{"crop_scale_min": 0.2, "horizontal_flip": true, "method": "byol", "norm": "layernorm", "head_dim": 64, "layers": 10, "latents": 96, "lr": 0.0014, "beta1": 0.95, "grad_clip": 0.5}
Rows from block 5, named by matrix and row number. Rows with one number belong to one attention dimension. Each number is 50 + 15 x the weight over its row's rms, rounded and kept within 0 to 99. All counts start at 0. After the name is the row's rms in percent of the matrix's.
# q: attention query, key and value (stacked) (model.blocks.5.attn.qkv.weight, 576x192, the q third), inputs 0-191
# k: attention query, key and value (stacked) (model.blocks.5.attn.qkv.weight, 576x192, the k third), inputs 0-191
q.130 075:56 65 29 66 39 39 50 38 64 13 23 57 43 76 32 36 44 28 52 32 46 62 48 58 50 46 45 57 38 45 52 69 29 39 69 44 57 45 60 35 28 49 43 40 49 36 62 60 31 44 54 51 52 62 34 39 47 39 69 48 64 48 30 65 27 37 35 61 37 50 52 60 73 27 42 45 73 60 52 71 68 57 58 58 67 61 54 57 45 60 39 43 45 44 66 38 67 39 54 55 29 17 31 06 63 50 58 70 68 42 56 30 57 56 60 44 63 60 65 20 88 64 42 47 44 35 65 74 58 34 16 57 34 85 73 53 67 50 62 48 34 55 51 78 60 49 64 54 57 57 43 61 55 53 66 37 28 45 39 30 48 57 36 73 55 40 43 63 57 78 69 68 60 62 76 31 36 20 64 64 40 28 13 53 26 51 45 39 77 63 31 56
k.130 094:34 67 31 48 44 52 54 43 31 50 37 42 44 74 77 58 49 41 50 65 52 57 36 33 35 36 61 65 58 66 54 42 42 25 55 36 11 29 37 44 66 29 68 46 59 43 38 39 33 39 44 55 78 36 24 51 79 58 29 51 36 58 36 61 53 45 51 72 46 40 29 59 39 13 44 51 55 64 59 29 47 56 35 85 40 54 30 76 67 47 70 84 50 42 64 55 57 62 45 61 52 57 53 77 34 64 63 37 76 24 23 71 46 65 48 27 14 64 31 48 31 59 43 27 39 70 27 63 56 55 16 60 59 54 85 67 36 26 76 65 69 63 52 43 33 56 59 58 51 38 32 76 44 56 62 55 54 36 52 42 50 60 39 50 52 22 64 27 60 63 24 44 52 54 48 53 30 44 60 44 55 54 64 38 48 37 52 48 56 55 78 54
q.131 076:27 64 38 26 25 39 40 60 61 67 81 47 43 26 40 51 53 59 36 36 56 44 57 66 38 41 70 12 34 19 48 62 67 51 53 23 58 30 56 43 45 57 39 49 47 38 67 63 82 26 59 27 53 48 47 50 45 63 24 40 42 64 40 24 54 39 62 58 35 73 59 60 48 51 66 35 74 39 59 56 49 55 79 35 64 53 46 58 50 68 51 52 39 45 60 39 63 46 54 39 37 90 41 74 57 33 64 63 08 48 56 50 74 61 70 50 22 54 17 78 26 71 44 39 44 56 57 43 23 36 60 64 39 32 33 34 54 42 44 41 56 48 55 38 58 38 52 65 60 57 61 32 46 63 50 51 55 42 43 45 40 55 29 56 41 63 70 65 35 22 32 64 66 64 55 47 58 82 59 58 79 41 71 69 45 71 37 69 19 49 47 36
k.131 072:81 57 45 49 35 36 49 84 68 78 87 56 26 43 52 53 33 78 47 62 51 34 33 38 30 32 55 46 72 26 57 58 71 28 52 54 48 60 49 58 59 26 36 39 78 47 55 46 69 57 65 43 59 58 32 43 53 49 57 47 65 47 57 40 22 41 72 73 45 58 45 76 56 28 66 49 49 66 44 71 32 57 30 26 46 56 60 51 56 49 54 30 38 48 51 52 52 47 49 71 52 57 54 94 55 68 76 50 40 39 58 40 56 83 48 48 30 54 09 27 47 51 42 13 35 69 34 39 41 44 82 55 43 75 35 51 51 81 58 58 42 34 52 66 38 28 44 78 53 66 57 34 54 65 26 41 80 37 49 36 40 51 48 64 35 40 45 36 63 20 60 42 42 65 49 45 30 68 46 39 69 45 61 58 49 42 57 50 64 61 64 54
q.132 074:82 42 48 79 65 68 60 37 44 20 27 50 49 80 59 53 55 35 75 69 45 51 41 36 72 66 29 88 63 71 37 40 13 45 43 80 44 61 62 73 66 50 58 65 45 59 35 40 10 61 35 73 36 57 63 54 56 45 47 52 60 43 61 69 60 55 54 31 64 39 25 33 53 50 39 56 23 59 42 48 45 49 21 71 39 38 50 42 51 30 61 39 53 44 44 62 35 53 35 68 50 10 49 32 45 71 32 44 89 42 23 47 39 41 30 54 65 40 79 34 70 33 66 60 69 52 36 60 61 61 31 52 53 52 50 49 45 49 64 45 50 65 48 55 46 54 52 36 45 48 56 67 59 35 51 43 22 55 66 59 66 43 67 36 50 47 30 51 53 62 56 50 25 46 53 65 46 12 50 29 17 49 40 43 54 41 67 44 78 37 65 60
k.132 072:26 46 45 53 52 58 47 18 37 28 09 52 80 72 50 53 55 33 43 31 49 56 74 59 68 50 51 43 30 76 43 43 33 70 47 50 51 35 49 52 34 65 69 56 18 52 66 65 38 52 48 54 57 47 88 54 54 52 39 43 29 62 60 60 73 63 39 28 44 41 59 35 54 64 45 37 70 28 46 33 64 42 79 77 45 36 28 35 38 45 63 61 68 46 37 46 39 63 59 48 39 45 44 11 49 29 37 52 64 49 56 64 37 19 45 58 80 34 90 67 84 48 52 81 49 35 62 62 47 59 11 32 61 45 63 47 56 35 40 33 56 69 54 42 54 59 56 25 45 46 57 79 37 33 68 43 25 76 48 66 60 47 61 34 62 48 58 62 31 75 45 60 46 35 62 44 57 38 49 56 18 54 42 44 37 54 49 45 54 48 38 35
q.133 111:31 67 43 28 40 34 28 60 67 63 78 50 38 24 39 47 41 59 33 43 62 47 58 71 22 34 70 19 41 23 47 65 59 50 65 33 61 39 56 39 35 61 33 35 62 31 72 64 81 26 61 33 68 46 31 43 31 64 35 32 43 59 37 27 41 42 61 66 40 74 54 68 53 38 57 36 79 50 61 63 53 51 74 19 61 67 67 62 37 65 36 40 39 52 64 40 60 45 63 37 42 82 36 67 61 35 71 62 23 42 58 42 75 78 65 39 33 64 39 59 39 73 40 31 30 38 58 33 37 32 60 63 35 62 34 40 60 51 49 41 39 35 60 52 62 39 65 69 66 58 53 28 47 65 44 40 67 39 29 32 39 62 32 64 36 65 58 65 42 35 48 68 63 64 63 37 38 67 63 63 79 45 63 71 45 65 43 56 28 64 42 40
k.133 113:65 66 36 43 39 37 42 82 59 66 79 49 25 47 55 44 38 72 51 66 55 51 36 41 17 31 60 66 75 43 46 49 63 25 52 38 38 44 54 38 60 26 36 29 81 45 45 38 51 53 53 39 64 46 16 43 54 49 46 41 69 45 48 48 42 42 70 88 46 53 41 72 45 18 54 49 61 69 61 56 36 59 32 40 54 61 63 69 56 51 48 47 28 36 59 54 53 48 43 63 51 57 49 97 44 57 79 46 47 39 34 46 51 90 52 27 19 68 13 34 31 58 41 08 32 65 28 41 49 50 67 63 43 69 58 57 44 49 79 55 55 39 46 53 46 34 56 76 57 56 54 45 52 64 36 51 79 27 46 41 59 57 33 57 42 32 56 37 69 24 55 46 59 66 45 41 14 61 62 51 74 47 68 50 54 42 46 68 55 63 63 61
q.134 081:49 40 61 26 68 63 53 74 43 80 78 39 42 34 59 71 59 66 53 65 60 42 41 37 46 51 62 36 66 49 54 28 54 62 34 63 46 49 41 51 62 48 66 57 46 68 37 39 69 58 41 64 39 37 60 61 49 55 44 57 44 57 58 36 60 63 58 31 67 39 34 27 27 64 58 64 28 31 31 36 39 53 38 42 39 33 34 45 54 39 72 68 56 45 31 68 45 46 39 52 68 82 75 88 39 56 42 37 28 49 40 58 32 46 32 67 27 39 23 66 19 31 58 59 60 54 37 31 38 64 96 45 60 18 26 51 43 60 41 50 73 47 43 21 39 56 40 37 40 41 61 21 49 47 34 71 56 57 55 62 51 42 65 30 41 67 48 43 37 15 18 34 44 56 34 66 61 75 38 39 44 60 78 47 67 58 66 46 25 29 63 43
k.134 100:67 31 65 43 56 42 45 60 64 51 73 64 57 25 28 45 60 57 57 43 46 38 63 57 67 55 44 27 36 37 50 58 58 64 35 68 83 72 58 57 32 68 30 57 38 50 62 64 71 56 53 42 27 72 83 48 22 49 66 46 62 46 73 31 44 48 37 36 58 50 65 44 51 85 55 46 41 42 40 76 46 51 63 14 51 47 65 27 33 52 37 20 44 56 40 40 40 37 53 46 48 46 45 33 58 34 26 62 20 79 80 31 50 35 59 77 82 44 65 53 71 47 58 65 56 30 81 31 47 52 81 35 36 56 11 41 66 71 17 37 32 37 52 63 58 39 43 37 57 66 63 23 52 46 42 41 35 66 53 50 50 43 62 51 42 82 41 69 30 42 65 66 42 51 53 48 73 55 42 57 53 52 31 54 48 62 46 50 38 48 23 43
q.135 127:62 33 66 66 67 68 62 39 34 38 24 49 64 74 61 50 59 37 61 61 42 48 52 37 69 72 32 71 62 70 48 32 45 48 40 74 32 58 41 61 69 42 62 61 39 64 34 33 21 67 30 66 31 58 71 68 68 45 63 64 51 40 66 71 61 61 31 39 67 28 51 32 46 60 38 65 26 52 36 36 40 48 27 72 35 34 34 36 60 32 67 55 71 48 41 58 36 67 38 60 70 25 61 40 42 66 33 29 79 59 37 60 27 29 29 68 62 38 66 44 68 28 65 66 70 63 32 58 67 69 37 35 69 40 59 61 38 51 47 60 57 65 42 42 36 64 33 31 27 40 44 71 46 41 53 66 33 66 62 61 52 36 66 32 61 30 36 30 52 58 42 31 37 32 35 66 62 31 43 28 20 63 33 32 60 32 68 50 68 35 61 65
k.135 127:42 33 68 49 59 56 53 24 43 27 32 47 76 46 45 54 61 26 49 37 51 57 66 53 87 66 42 34 30 59 48 51 34 75 46 71 65 54 56 60 34 65 55 71 24 58 54 56 47 43 47 56 30 52 88 61 44 51 54 53 33 48 65 50 57 62 35 13 58 44 66 29 55 84 52 48 38 35 44 45 62 47 59 52 46 30 44 27 45 43 44 47 70 58 30 49 47 56 48 48 50 36 52 04 55 42 26 48 44 65 61 52 51 11 48 71 85 32 86 60 76 41 61 89 67 34 75 63 58 54 44 29 58 34 36 40 56 53 17 41 49 56 52 48 61 63 35 22 46 55 49 54 58 35 62 53 17 74 55 65 44 42 64 44 56 66 32 68 41 64 49 54 44 36 46 61 90 36 41 53 24 56 28 53 55 61 58 36 50 39 34 44
q.136 061:49 44 57 37 44 44 59 64 53 98 89 38 39 10 51 77 53 73 41 42 69 46 47 38 36 49 68 32 48 37 61 44 64 73 41 45 48 43 36 40 62 57 61 65 62 63 48 58 65 57 59 40 54 27 52 70 38 71 41 61 43 52 53 37 59 56 62 43 46 49 50 39 32 51 64 53 36 38 40 46 59 41 38 48 48 57 59 44 43 55 49 56 53 68 41 55 37 44 37 42 46 88 71 81 35 43 44 57 11 60 63 48 45 65 48 63 40 49 13 60 19 36 44 41 54 60 54 19 52 55 99 54 54 30 28 34 47 52 33 58 73 39 56 21 43 39 44 58 56 40 59 19 60 52 30 61 66 42 52 55 55 56 56 52 44 83 54 40 46 09 30 34 51 54 30 53 64 78 57 50 73 53 86 60 66 35 60 53 24 40 54 39
k.136 067:74 35 61 49 60 53 37 68 67 67 76 69 47 23 32 37 61 77 56 38 47 35 69 55 51 44 50 26 44 23 35 64 82 61 51 60 78 75 62 58 28 73 30 63 57 63 49 64 60 57 42 46 24 65 78 46 31 51 78 60 61 46 67 34 44 47 35 46 54 46 67 39 45 73 58 52 41 42 48 81 53 43 61 16 62 37 77 32 47 56 40 11 32 53 53 49 58 43 58 47 55 53 51 41 62 37 43 54 29 76 68 27 56 37 59 70 69 47 45 51 56 38 49 51 58 31 72 31 60 44 90 41 41 61 13 36 70 82 29 42 32 44 43 62 61 42 38 47 44 52 61 14 37 39 44 33 50 43 63 40 58 42 55 46 50 83 47 68 48 26 74 57 47 59 55 48 62 68 47 44 75 44 31 55 37 63 53 62 44 40 34 44
q.137 117:72 60 27 62 47 37 39 31 71 24 43 61 29 59 37 41 29 29 52 41 50 69 43 70 52 44 45 79 36 58 52 75 33 45 69 40 72 38 60 37 31 68 55 35 49 33 54 62 49 41 66 42 66 40 31 34 53 48 50 34 64 43 45 70 35 32 72 71 32 63 45 62 63 36 64 35 50 63 62 57 64 57 48 53 63 61 60 55 33 65 32 38 37 61 71 31 66 30 64 49 28 21 33 27 71 45 57 63 67 49 39 34 59 59 60 36 46 74 84 24 64 52 31 50 35 34 74 75 53 37 28 72 33 70 58 27 66 39 67 35 30 54 59 69 65 42 68 58 62 66 30 57 64 59 56 31 35 29 43 33 71 61 41 66 69 60 53 66 73 69 73 63 57 51 71 38 34 26 59 58 56 35 38 68 34 54 38 34 65 73 39 32
k.137 123:34 76 35 52 41 47 62 38 28 44 28 39 41 77 64 59 52 53 49 67 56 67 44 43 23 43 53 79 62 72 41 37 42 30 52 25 24 32 40 41 65 32 67 40 61 45 40 39 28 51 48 51 82 44 31 45 72 47 41 52 39 57 36 58 64 51 47 67 48 38 26 70 50 18 33 43 66 64 54 26 53 52 42 87 53 52 42 62 71 53 73 73 52 42 62 58 59 67 42 59 54 67 62 70 38 70 78 39 78 26 31 68 45 60 48 32 23 55 29 54 36 58 48 28 40 69 13 63 55 54 21 61 60 50 84 71 41 28 76 54 52 70 54 39 36 55 62 62 42 34 37 75 33 58 69 59 71 33 46 42 52 53 38 50 54 16 69 31 67 61 31 41 51 47 51 50 24 40 61 38 56 49 66 36 54 42 50 50 60 52 80 62
q.138 137:61 65 27 54 36 32 31 34 69 39 45 59 29 46 35 42 30 41 43 36 55 77 41 72 36 30 59 64 31 49 54 76 46 47 73 32 66 43 62 30 30 71 57 33 52 36 58 69 51 37 66 42 63 34 30 34 54 52 43 34 50 50 32 63 35 31 71 66 32 71 38 61 54 35 64 31 59 57 73 62 68 49 59 50 73 65 60 59 35 62 37 42 33 64 64 26 67 29 61 40 31 27 29 37 72 37 57 71 59 54 37 37 59 61 64 28 42 72 68 27 58 59 37 46 33 38 71 66 52 26 36 65 37 66 54 35 64 31 52 39 42 55 56 64 66 30 65 63 71 60 28 54 62 68 61 33 50 33 38 27 65 63 38 62 69 71 65 72 70 69 59 71 67 54 71 27 39 32 64 69 61 31 44 67 33 54 38 38 55 72 38 28
k.138 139:41 70 41 52 48 46 55 46 38 53 42 45 45 68 71 54 51 59 52 70 51 58 48 34 24 45 49 82 68 67 48 37 55 33 55 30 19 34 45 43 70 34 59 41 62 52 36 36 31 51 43 50 77 43 30 48 68 41 45 52 45 54 31 60 55 55 53 69 48 44 27 66 50 19 42 53 69 63 53 19 46 49 34 75 48 50 37 63 73 55 71 76 40 41 56 61 52 61 43 56 55 61 59 78 34 72 78 36 74 30 35 70 47 75 42 35 21 56 23 50 39 49 51 16 46 78 17 51 57 51 30 56 64 59 83 70 34 34 79 57 56 61 45 41 28 61 55 58 41 28 46 75 20 59 65 60 82 34 48 47 50 57 41 50 55 18 64 23 63 53 42 33 55 42 45 53 16 48 55 34 66 51 66 34 46 40 45 54 68 49 80 63
q.139 070:83 45 46 80 69 59 58 37 59 40 22 55 46 88 45 41 43 34 65 48 38 66 36 43 58 65 29 86 52 79 41 49 30 39 42 70 58 65 54 63 47 52 64 62 56 59 25 33 10 70 38 71 37 65 58 43 69 42 64 61 55 35 61 80 47 46 44 52 48 38 46 45 51 59 36 59 17 70 32 57 52 52 14 58 52 38 56 33 58 30 41 32 52 62 45 48 41 46 48 61 57 04 45 30 41 73 40 36 87 61 50 40 35 43 39 63 79 53 74 09 83 36 50 54 64 53 46 61 60 54 32 44 57 59 57 51 41 42 69 60 48 40 30 74 47 47 59 41 48 35 34 77 59 53 40 41 29 45 57 59 60 39 64 35 52 50 34 43 56 77 69 46 40 47 54 61 44 27 40 33 39 49 33 54 46 35 59 39 85 52 62 48
k.139 060:16 64 49 67 67 51 62 17 34 11 09 41 63 71 50 55 60 33 51 45 44 51 66 56 71 61 43 64 28 83 41 43 39 68 52 55 56 31 45 39 48 67 69 65 29 59 43 68 41 44 41 57 62 56 69 49 60 46 29 54 40 69 38 69 77 56 46 22 42 40 41 40 43 47 39 46 71 35 40 26 61 59 73 66 45 45 27 60 56 59 64 75 73 56 47 52 45 58 58 40 50 56 44 04 53 32 45 37 71 45 39 54 45 17 54 49 62 44 82 70 59 51 38 74 40 54 54 72 63 47 07 41 62 36 64 43 46 31 41 36 56 71 61 31 58 71 50 42 31 52 37 79 51 48 85 58 26 60 44 58 57 44 45 55 62 54 53 67 30 87 36 59 57 29 63 46 59 42 43 52 30 59 34 44 47 50 48 40 62 37 39 44
q.140 081:86 56 31 69 50 41 41 27 65 24 34 71 24 70 46 37 37 17 54 50 44 65 35 51 57 52 45 74 37 76 56 64 27 29 64 49 66 47 56 42 43 68 48 44 58 40 48 62 38 36 65 46 52 41 42 31 54 49 43 35 66 37 51 68 43 32 64 59 45 57 27 52 62 46 62 48 34 66 54 55 69 47 50 63 60 60 62 46 31 52 31 41 37 50 56 35 67 31 60 48 37 10 37 28 69 45 50 69 83 41 24 27 62 53 51 33 59 69 84 23 68 44 43 57 46 37 72 76 62 44 33 70 34 76 58 39 56 39 71 45 41 54 42 62 56 38 57 56 52 53 26 66 66 59 62 30 31 32 46 41 72 68 38 55 62 57 54 63 76 70 69 68 55 50 66 41 30 18 50 52 45 44 32 71 32 46 40 24 78 65 35 22
k.140 098:36 75 38 59 46 49 56 45 33 42 22 43 52 75 66 55 53 50 47 64 51 60 46 47 27 44 58 64 55 74 46 46 35 38 61 29 21 27 37 41 64 35 67 42 60 47 48 45 33 46 51 52 77 38 26 55 69 46 28 52 31 55 37 68 66 52 51 68 49 37 26 66 45 20 35 42 68 54 50 23 49 55 47 87 46 60 36 68 72 51 62 78 57 32 54 54 52 66 44 59 49 70 60 63 43 64 78 41 76 33 32 65 46 59 53 34 29 49 25 48 50 62 53 30 35 78 26 67 47 53 11 54 56 55 92 71 33 25 77 58 56 74 49 34 42 62 53 52 42 33 42 78 29 54 67 58 67 39 41 44 56 50 32 55 56 15 66 33 65 61 30 44 59 44 55 48 17 46 55 42 52 48 69 26 53 33 52 47 73 53 72 54
q.141 105:55 27 64 72 66 64 64 41 43 35 27 50 69 78 60 54 58 39 62 64 43 46 52 30 78 76 31 67 66 62 48 37 39 54 33 76 38 64 40 66 59 32 57 58 46 64 33 38 11 63 35 65 30 63 62 64 69 46 57 68 58 36 61 70 60 69 36 34 65 32 48 33 53 64 39 69 22 51 30 41 34 48 30 73 38 31 41 46 60 36 67 45 71 51 37 66 42 63 27 65 59 31 68 43 44 70 41 37 84 51 45 65 22 33 38 61 72 33 73 43 65 34 69 70 70 57 41 62 69 69 38 43 65 43 62 63 33 50 46 57 54 61 44 40 30 69 33 27 33 39 48 73 44 34 45 60 41 72 67 65 56 46 60 36 52 36 38 31 54 61 44 41 27 32 44 62 55 31 39 33 25 67 35 37 67 36 58 47 68 33 71 58
k.141 100:34 32 55 60 52 57 50 23 45 19 22 47 81 63 43 44 69 26 52 39 44 55 62 60 81 66 50 44 20 59 49 47 36 77 40 57 62 43 47 61 45 69 63 62 24 58 53 58 39 39 39 61 41 55 82 56 48 56 51 54 40 54 61 59 66 64 35 20 51 44 60 23 54 72 44 46 49 28 41 48 60 48 66 65 49 32 44 26 43 40 54 50 79 52 28 53 44 60 51 39 47 39 45 01 53 41 27 45 57 66 64 58 43 18 42 63 87 29 94 70 66 48 56 90 72 35 66 56 59 55 37 31 66 30 43 45 53 45 26 46 51 65 61 44 47 63 46 21 42 43 47 61 46 31 70 47 27 75 56 62 47 45 66 41 50 56 43 62 33 76 52 53 39 31 47 52 84 36 46 47 20 53 33 46 45 51 55 43 46 32 38 36
q.142 129:53 63 30 63 31 35 37 36 67 19 39 57 36 61 31 39 40 34 49 33 49 57 47 66 51 35 52 63 35 46 49 66 44 47 68 39 63 41 61 38 30 58 40 33 57 37 69 70 52 28 68 46 66 48 37 25 49 44 43 37 62 49 30 54 42 30 53 67 32 68 55 66 66 33 54 32 70 53 62 67 62 51 66 49 62 65 62 56 41 65 28 38 34 51 66 27 71 43 73 44 28 21 30 27 66 42 71 70 60 42 45 34 74 67 65 31 46 65 75 30 67 66 37 39 27 38 61 69 51 36 22 68 36 68 73 40 65 48 60 36 33 60 55 73 66 41 70 57 68 65 32 67 54 68 69 31 41 35 29 37 51 61 32 67 57 55 60 68 59 76 69 61 61 57 76 27 35 28 67 74 51 37 33 65 31 66 35 44 59 70 29 45
k.142 134:34 74 37 56 43 55 56 48 33 38 38 44 40 78 74 56 46 57 46 62 51 63 42 39 22 42 56 76 63 63 48 37 49 32 54 30 13 26 41 44 68 30 64 41 62 43 36 31 39 51 50 51 74 44 21 44 72 55 37 52 35 57 36 59 55 53 55 72 46 49 31 70 45 21 43 54 61 59 51 23 45 54 39 87 51 55 38 72 66 53 66 79 45 39 58 52 58 63 46 54 51 61 55 83 43 65 71 31 78 34 25 65 43 71 42 23 19 55 26 47 38 53 46 24 47 73 19 60 62 56 31 61 60 49 86 66 37 32 83 61 57 65 59 42 28 61 56 58 45 32 35 74 38 58 61 57 73 39 44 49 58 58 39 48 51 17 63 30 75 54 36 37 54 48 43 57 20 46 60 42 49 45 73 38 53 39 43 50 59 50 75 60
q.143 071:60 63 42 61 47 46 37 27 59 17 31 72 56 81 42 22 53 36 59 45 36 61 46 58 43 44 28 57 44 45 43 61 32 43 73 56 54 47 68 44 46 55 36 43 54 33 55 62 36 44 57 42 69 71 47 27 39 37 63 35 54 49 27 58 27 44 39 64 40 54 64 60 85 40 43 41 61 56 49 72 55 38 58 50 59 62 68 41 56 41 41 36 50 41 64 38 52 44 65 55 36 09 35 16 68 47 67 58 58 41 65 31 63 51 57 32 82 68 66 28 92 72 53 47 43 59 64 56 54 53 09 62 45 87 83 52 52 49 51 55 31 51 51 79 67 49 56 58 62 62 39 74 42 68 72 43 47 43 33 41 32 54 34 66 64 27 51 65 56 75 78 51 47 52 58 32 32 22 50 63 58 32 15 54 33 46 39 49 77 62 41 48
k.143 089:30 60 33 46 46 55 58 43 40 38 35 35 35 73 69 55 43 35 38 62 47 65 42 42 39 46 58 67 68 66 63 41 37 30 64 33 10 29 41 45 64 35 67 38 65 43 39 31 28 48 41 53 75 26 23 46 78 50 23 49 29 50 34 64 64 44 62 62 46 48 27 59 49 25 40 54 62 59 57 18 53 50 33 82 50 58 39 75 69 49 72 81 54 34 66 52 52 61 45 60 55 52 63 68 39 60 66 35 84 25 28 72 45 64 47 34 10 65 34 45 26 60 42 34 37 61 27 60 61 50 21 59 58 54 91 55 41 33 84 57 66 60 55 35 40 63 53 55 49 31 26 76 48 56 57 57 55 33 47 50 45 55 32 44 54 20 64 34 67 58 27 37 57 50 47 59 33 37 47 41 45 42 64 46 50 45 53 49 60 47 73 62
q.144 071:09 54 56 18 30 50 52 59 38 74 72 30 42 21 42 70 61 72 27 55 66 49 64 45 32 34 68 05 40 24 56 37 80 54 47 34 51 49 49 36 47 46 44 49 62 50 76 47 74 43 61 41 56 28 54 50 42 57 37 46 25 66 51 13 70 49 56 52 40 58 67 59 40 48 51 52 85 40 60 45 55 49 84 44 58 56 57 49 56 50 47 72 53 44 54 53 58 65 59 35 55 99 53 76 48 37 64 52 29 55 62 71 62 49 54 59 33 45 23 79 16 65 43 49 48 49 42 40 27 53 73 43 54 34 44 51 57 57 43 47 50 51 64 26 56 49 38 54 58 54 64 30 50 51 46 67 59 48 39 44 29 54 37 44 44 52 61 55 31 31 30 49 72 53 46 46 65 89 60 65 70 53 66 50 50 71 55 66 12 45 46 57
k.144 061:89 47 49 29 54 47 43 73 73 80 99 57 39 20 34 56 42 83 54 66 58 29 47 42 50 52 40 32 68 26 67 57 73 44 48 52 55 76 47 64 45 37 22 47 69 54 46 54 73 57 58 43 38 58 53 37 39 58 73 38 58 29 52 32 37 43 56 70 55 60 56 54 58 57 64 57 27 65 42 83 50 53 36 15 60 47 56 42 35 46 39 25 34 68 59 54 43 45 52 56 47 45 52 73 57 58 41 54 31 79 73 25 53 74 48 53 53 46 34 45 52 51 42 39 55 51 67 33 48 44 89 59 39 68 12 52 46 87 42 60 51 36 41 67 42 30 51 53 54 57 54 07 63 45 25 45 72 37 50 49 46 37 69 57 46 58 46 50 45 13 78 52 36 64 46 40 62 68 44 48 69 34 39 54 45 57 54 54 33 58 49 67
q.145 172:36 35 70 47 60 67 60 71 32 69 58 40 67 43 69 56 74 67 56 62 49 28 57 36 57 67 43 37 59 46 42 32 66 58 36 63 36 59 34 68 67 31 45 67 41 65 35 35 52 61 37 59 31 61 65 66 46 48 62 70 45 48 64 34 64 64 34 34 72 29 62 38 44 63 35 64 38 49 32 41 35 45 38 49 29 35 37 39 68 38 71 55 60 39 30 71 32 72 33 57 72 76 66 67 32 62 44 28 40 59 66 67 34 37 31 64 54 30 30 72 44 37 64 61 66 68 29 35 44 70 65 34 64 30 37 67 36 58 37 65 66 49 39 36 33 64 30 38 35 35 69 43 39 36 39 68 59 67 69 69 35 33 67 33 32 29 38 27 28 29 36 32 40 40 26 71 60 65 32 34 45 66 61 28 72 46 67 63 44 28 67 75
k.145 156:65 32 65 43 51 49 40 53 63 50 59 54 54 25 33 49 44 42 51 32 51 41 53 67 78 57 52 26 37 32 59 60 47 66 46 69 77 71 60 55 28 67 39 64 37 52 59 66 66 52 57 51 23 55 72 52 37 56 61 49 60 46 67 42 38 45 55 33 54 61 74 30 50 84 62 52 36 38 51 79 56 42 59 18 49 49 57 37 27 54 26 25 57 62 43 42 50 36 55 40 49 36 44 19 64 35 27 62 22 69 66 33 53 32 56 67 78 48 73 51 61 45 50 73 56 18 89 40 42 45 72 45 34 47 12 28 60 69 19 37 48 36 51 58 67 41 43 39 62 67 64 28 71 44 36 39 26 65 54 51 46 42 62 53 49 89 35 75 38 46 64 68 51 53 53 44 86 51 44 59 40 45 31 69 53 63 46 45 34 50 20 32
q.146 067:13 63 57 21 45 36 44 62 39 73 69 28 55 24 41 55 48 77 32 48 55 41 65 56 19 51 77 10 47 21 46 49 81 63 46 31 40 50 40 34 46 51 43 54 62 50 71 56 74 41 55 45 52 39 46 46 51 69 55 49 39 59 30 11 52 48 44 55 61 54 65 46 53 52 55 44 78 28 53 34 41 56 65 42 54 51 57 50 49 58 43 63 35 43 52 63 52 57 45 40 49 93 45 78 38 32 62 46 18 37 76 63 68 62 60 39 24 46 18 83 29 70 42 35 48 59 49 40 32 45 68 43 52 21 30 57 61 40 34 57 57 41 71 36 50 42 51 66 66 54 66 33 33 45 44 53 73 42 44 50 33 38 44 60 55 55 69 51 39 16 38 53 60 64 32 55 58 80 48 60 70 50 61 53 51 70 56 74 11 43 41 63
k.146 059:82 44 51 44 36 48 49 72 77 67 99 58 26 16 51 52 38 79 58 61 46 36 46 58 30 49 51 41 53 17 50 52 77 35 56 41 67 79 57 54 44 51 26 40 76 53 50 47 74 65 51 45 33 57 48 42 45 55 81 53 77 37 65 23 38 47 65 57 56 56 54 54 50 61 58 51 32 50 48 81 34 42 35 17 40 59 66 51 50 52 48 17 31 49 57 55 44 37 61 50 59 50 35 76 60 59 52 62 24 54 63 32 46 71 54 56 50 72 38 36 47 47 57 40 56 33 62 31 48 43 97 62 51 61 09 51 44 78 49 64 36 34 35 70 44 29 61 68 53 52 56 23 53 55 20 47 75 38 47 52 64 51 56 53 38 74 49 56 55 11 70 49 39 65 48 41 51 61 51 46 67 38 58 57 58 44 50 64 46 61 46 47
q.147 085:45 37 58 33 57 62 56 61 28 82 70 31 45 39 57 78 56 62 53 66 63 47 49 44 46 49 60 26 67 44 57 21 65 61 42 59 44 51 37 56 66 41 65 61 55 65 46 37 56 68 33 60 37 47 55 78 55 64 45 68 38 48 69 31 62 65 49 33 59 48 36 27 28 62 56 71 38 46 43 38 46 52 35 46 30 43 44 45 62 39 71 69 61 45 40 74 42 63 39 45 62 89 66 83 31 61 34 42 35 64 49 64 30 50 39 66 40 33 22 68 26 36 57 46 74 58 43 36 46 56 92 41 67 27 20 54 33 53 38 56 68 42 44 11 40 53 32 43 45 28 62 34 56 33 34 74 58 70 59 70 52 33 60 28 44 50 46 38 40 22 22 28 51 43 36 67 64 71 46 33 49 68 82 42 59 49 58 52 30 26 60 56
k.147 104:64 29 69 48 60 42 43 58 70 59 73 61 58 31 32 49 58 55 54 40 47 31 61 59 66 59 42 22 41 32 48 66 55 63 46 70 82 72 65 55 26 71 28 64 43 51 59 65 63 56 55 49 27 63 74 57 32 45 73 45 69 44 65 36 45 53 46 27 56 49 78 34 62 85 53 46 45 43 47 78 44 46 60 18 49 49 60 31 30 56 28 22 50 63 38 51 46 40 59 42 44 38 36 30 58 33 24 66 17 73 72 30 53 35 56 72 78 38 67 53 64 42 55 64 53 27 79 35 35 52 72 45 39 56 20 41 63 78 17 31 36 33 51 60 60 46 45 48 62 68 68 17 52 38 43 41 29 57 47 51 46 35 64 51 53 76 35 71 36 35 74 59 37 58 52 52 79 52 40 53 46 56 29 60 42 55 49 45 40 52 25 41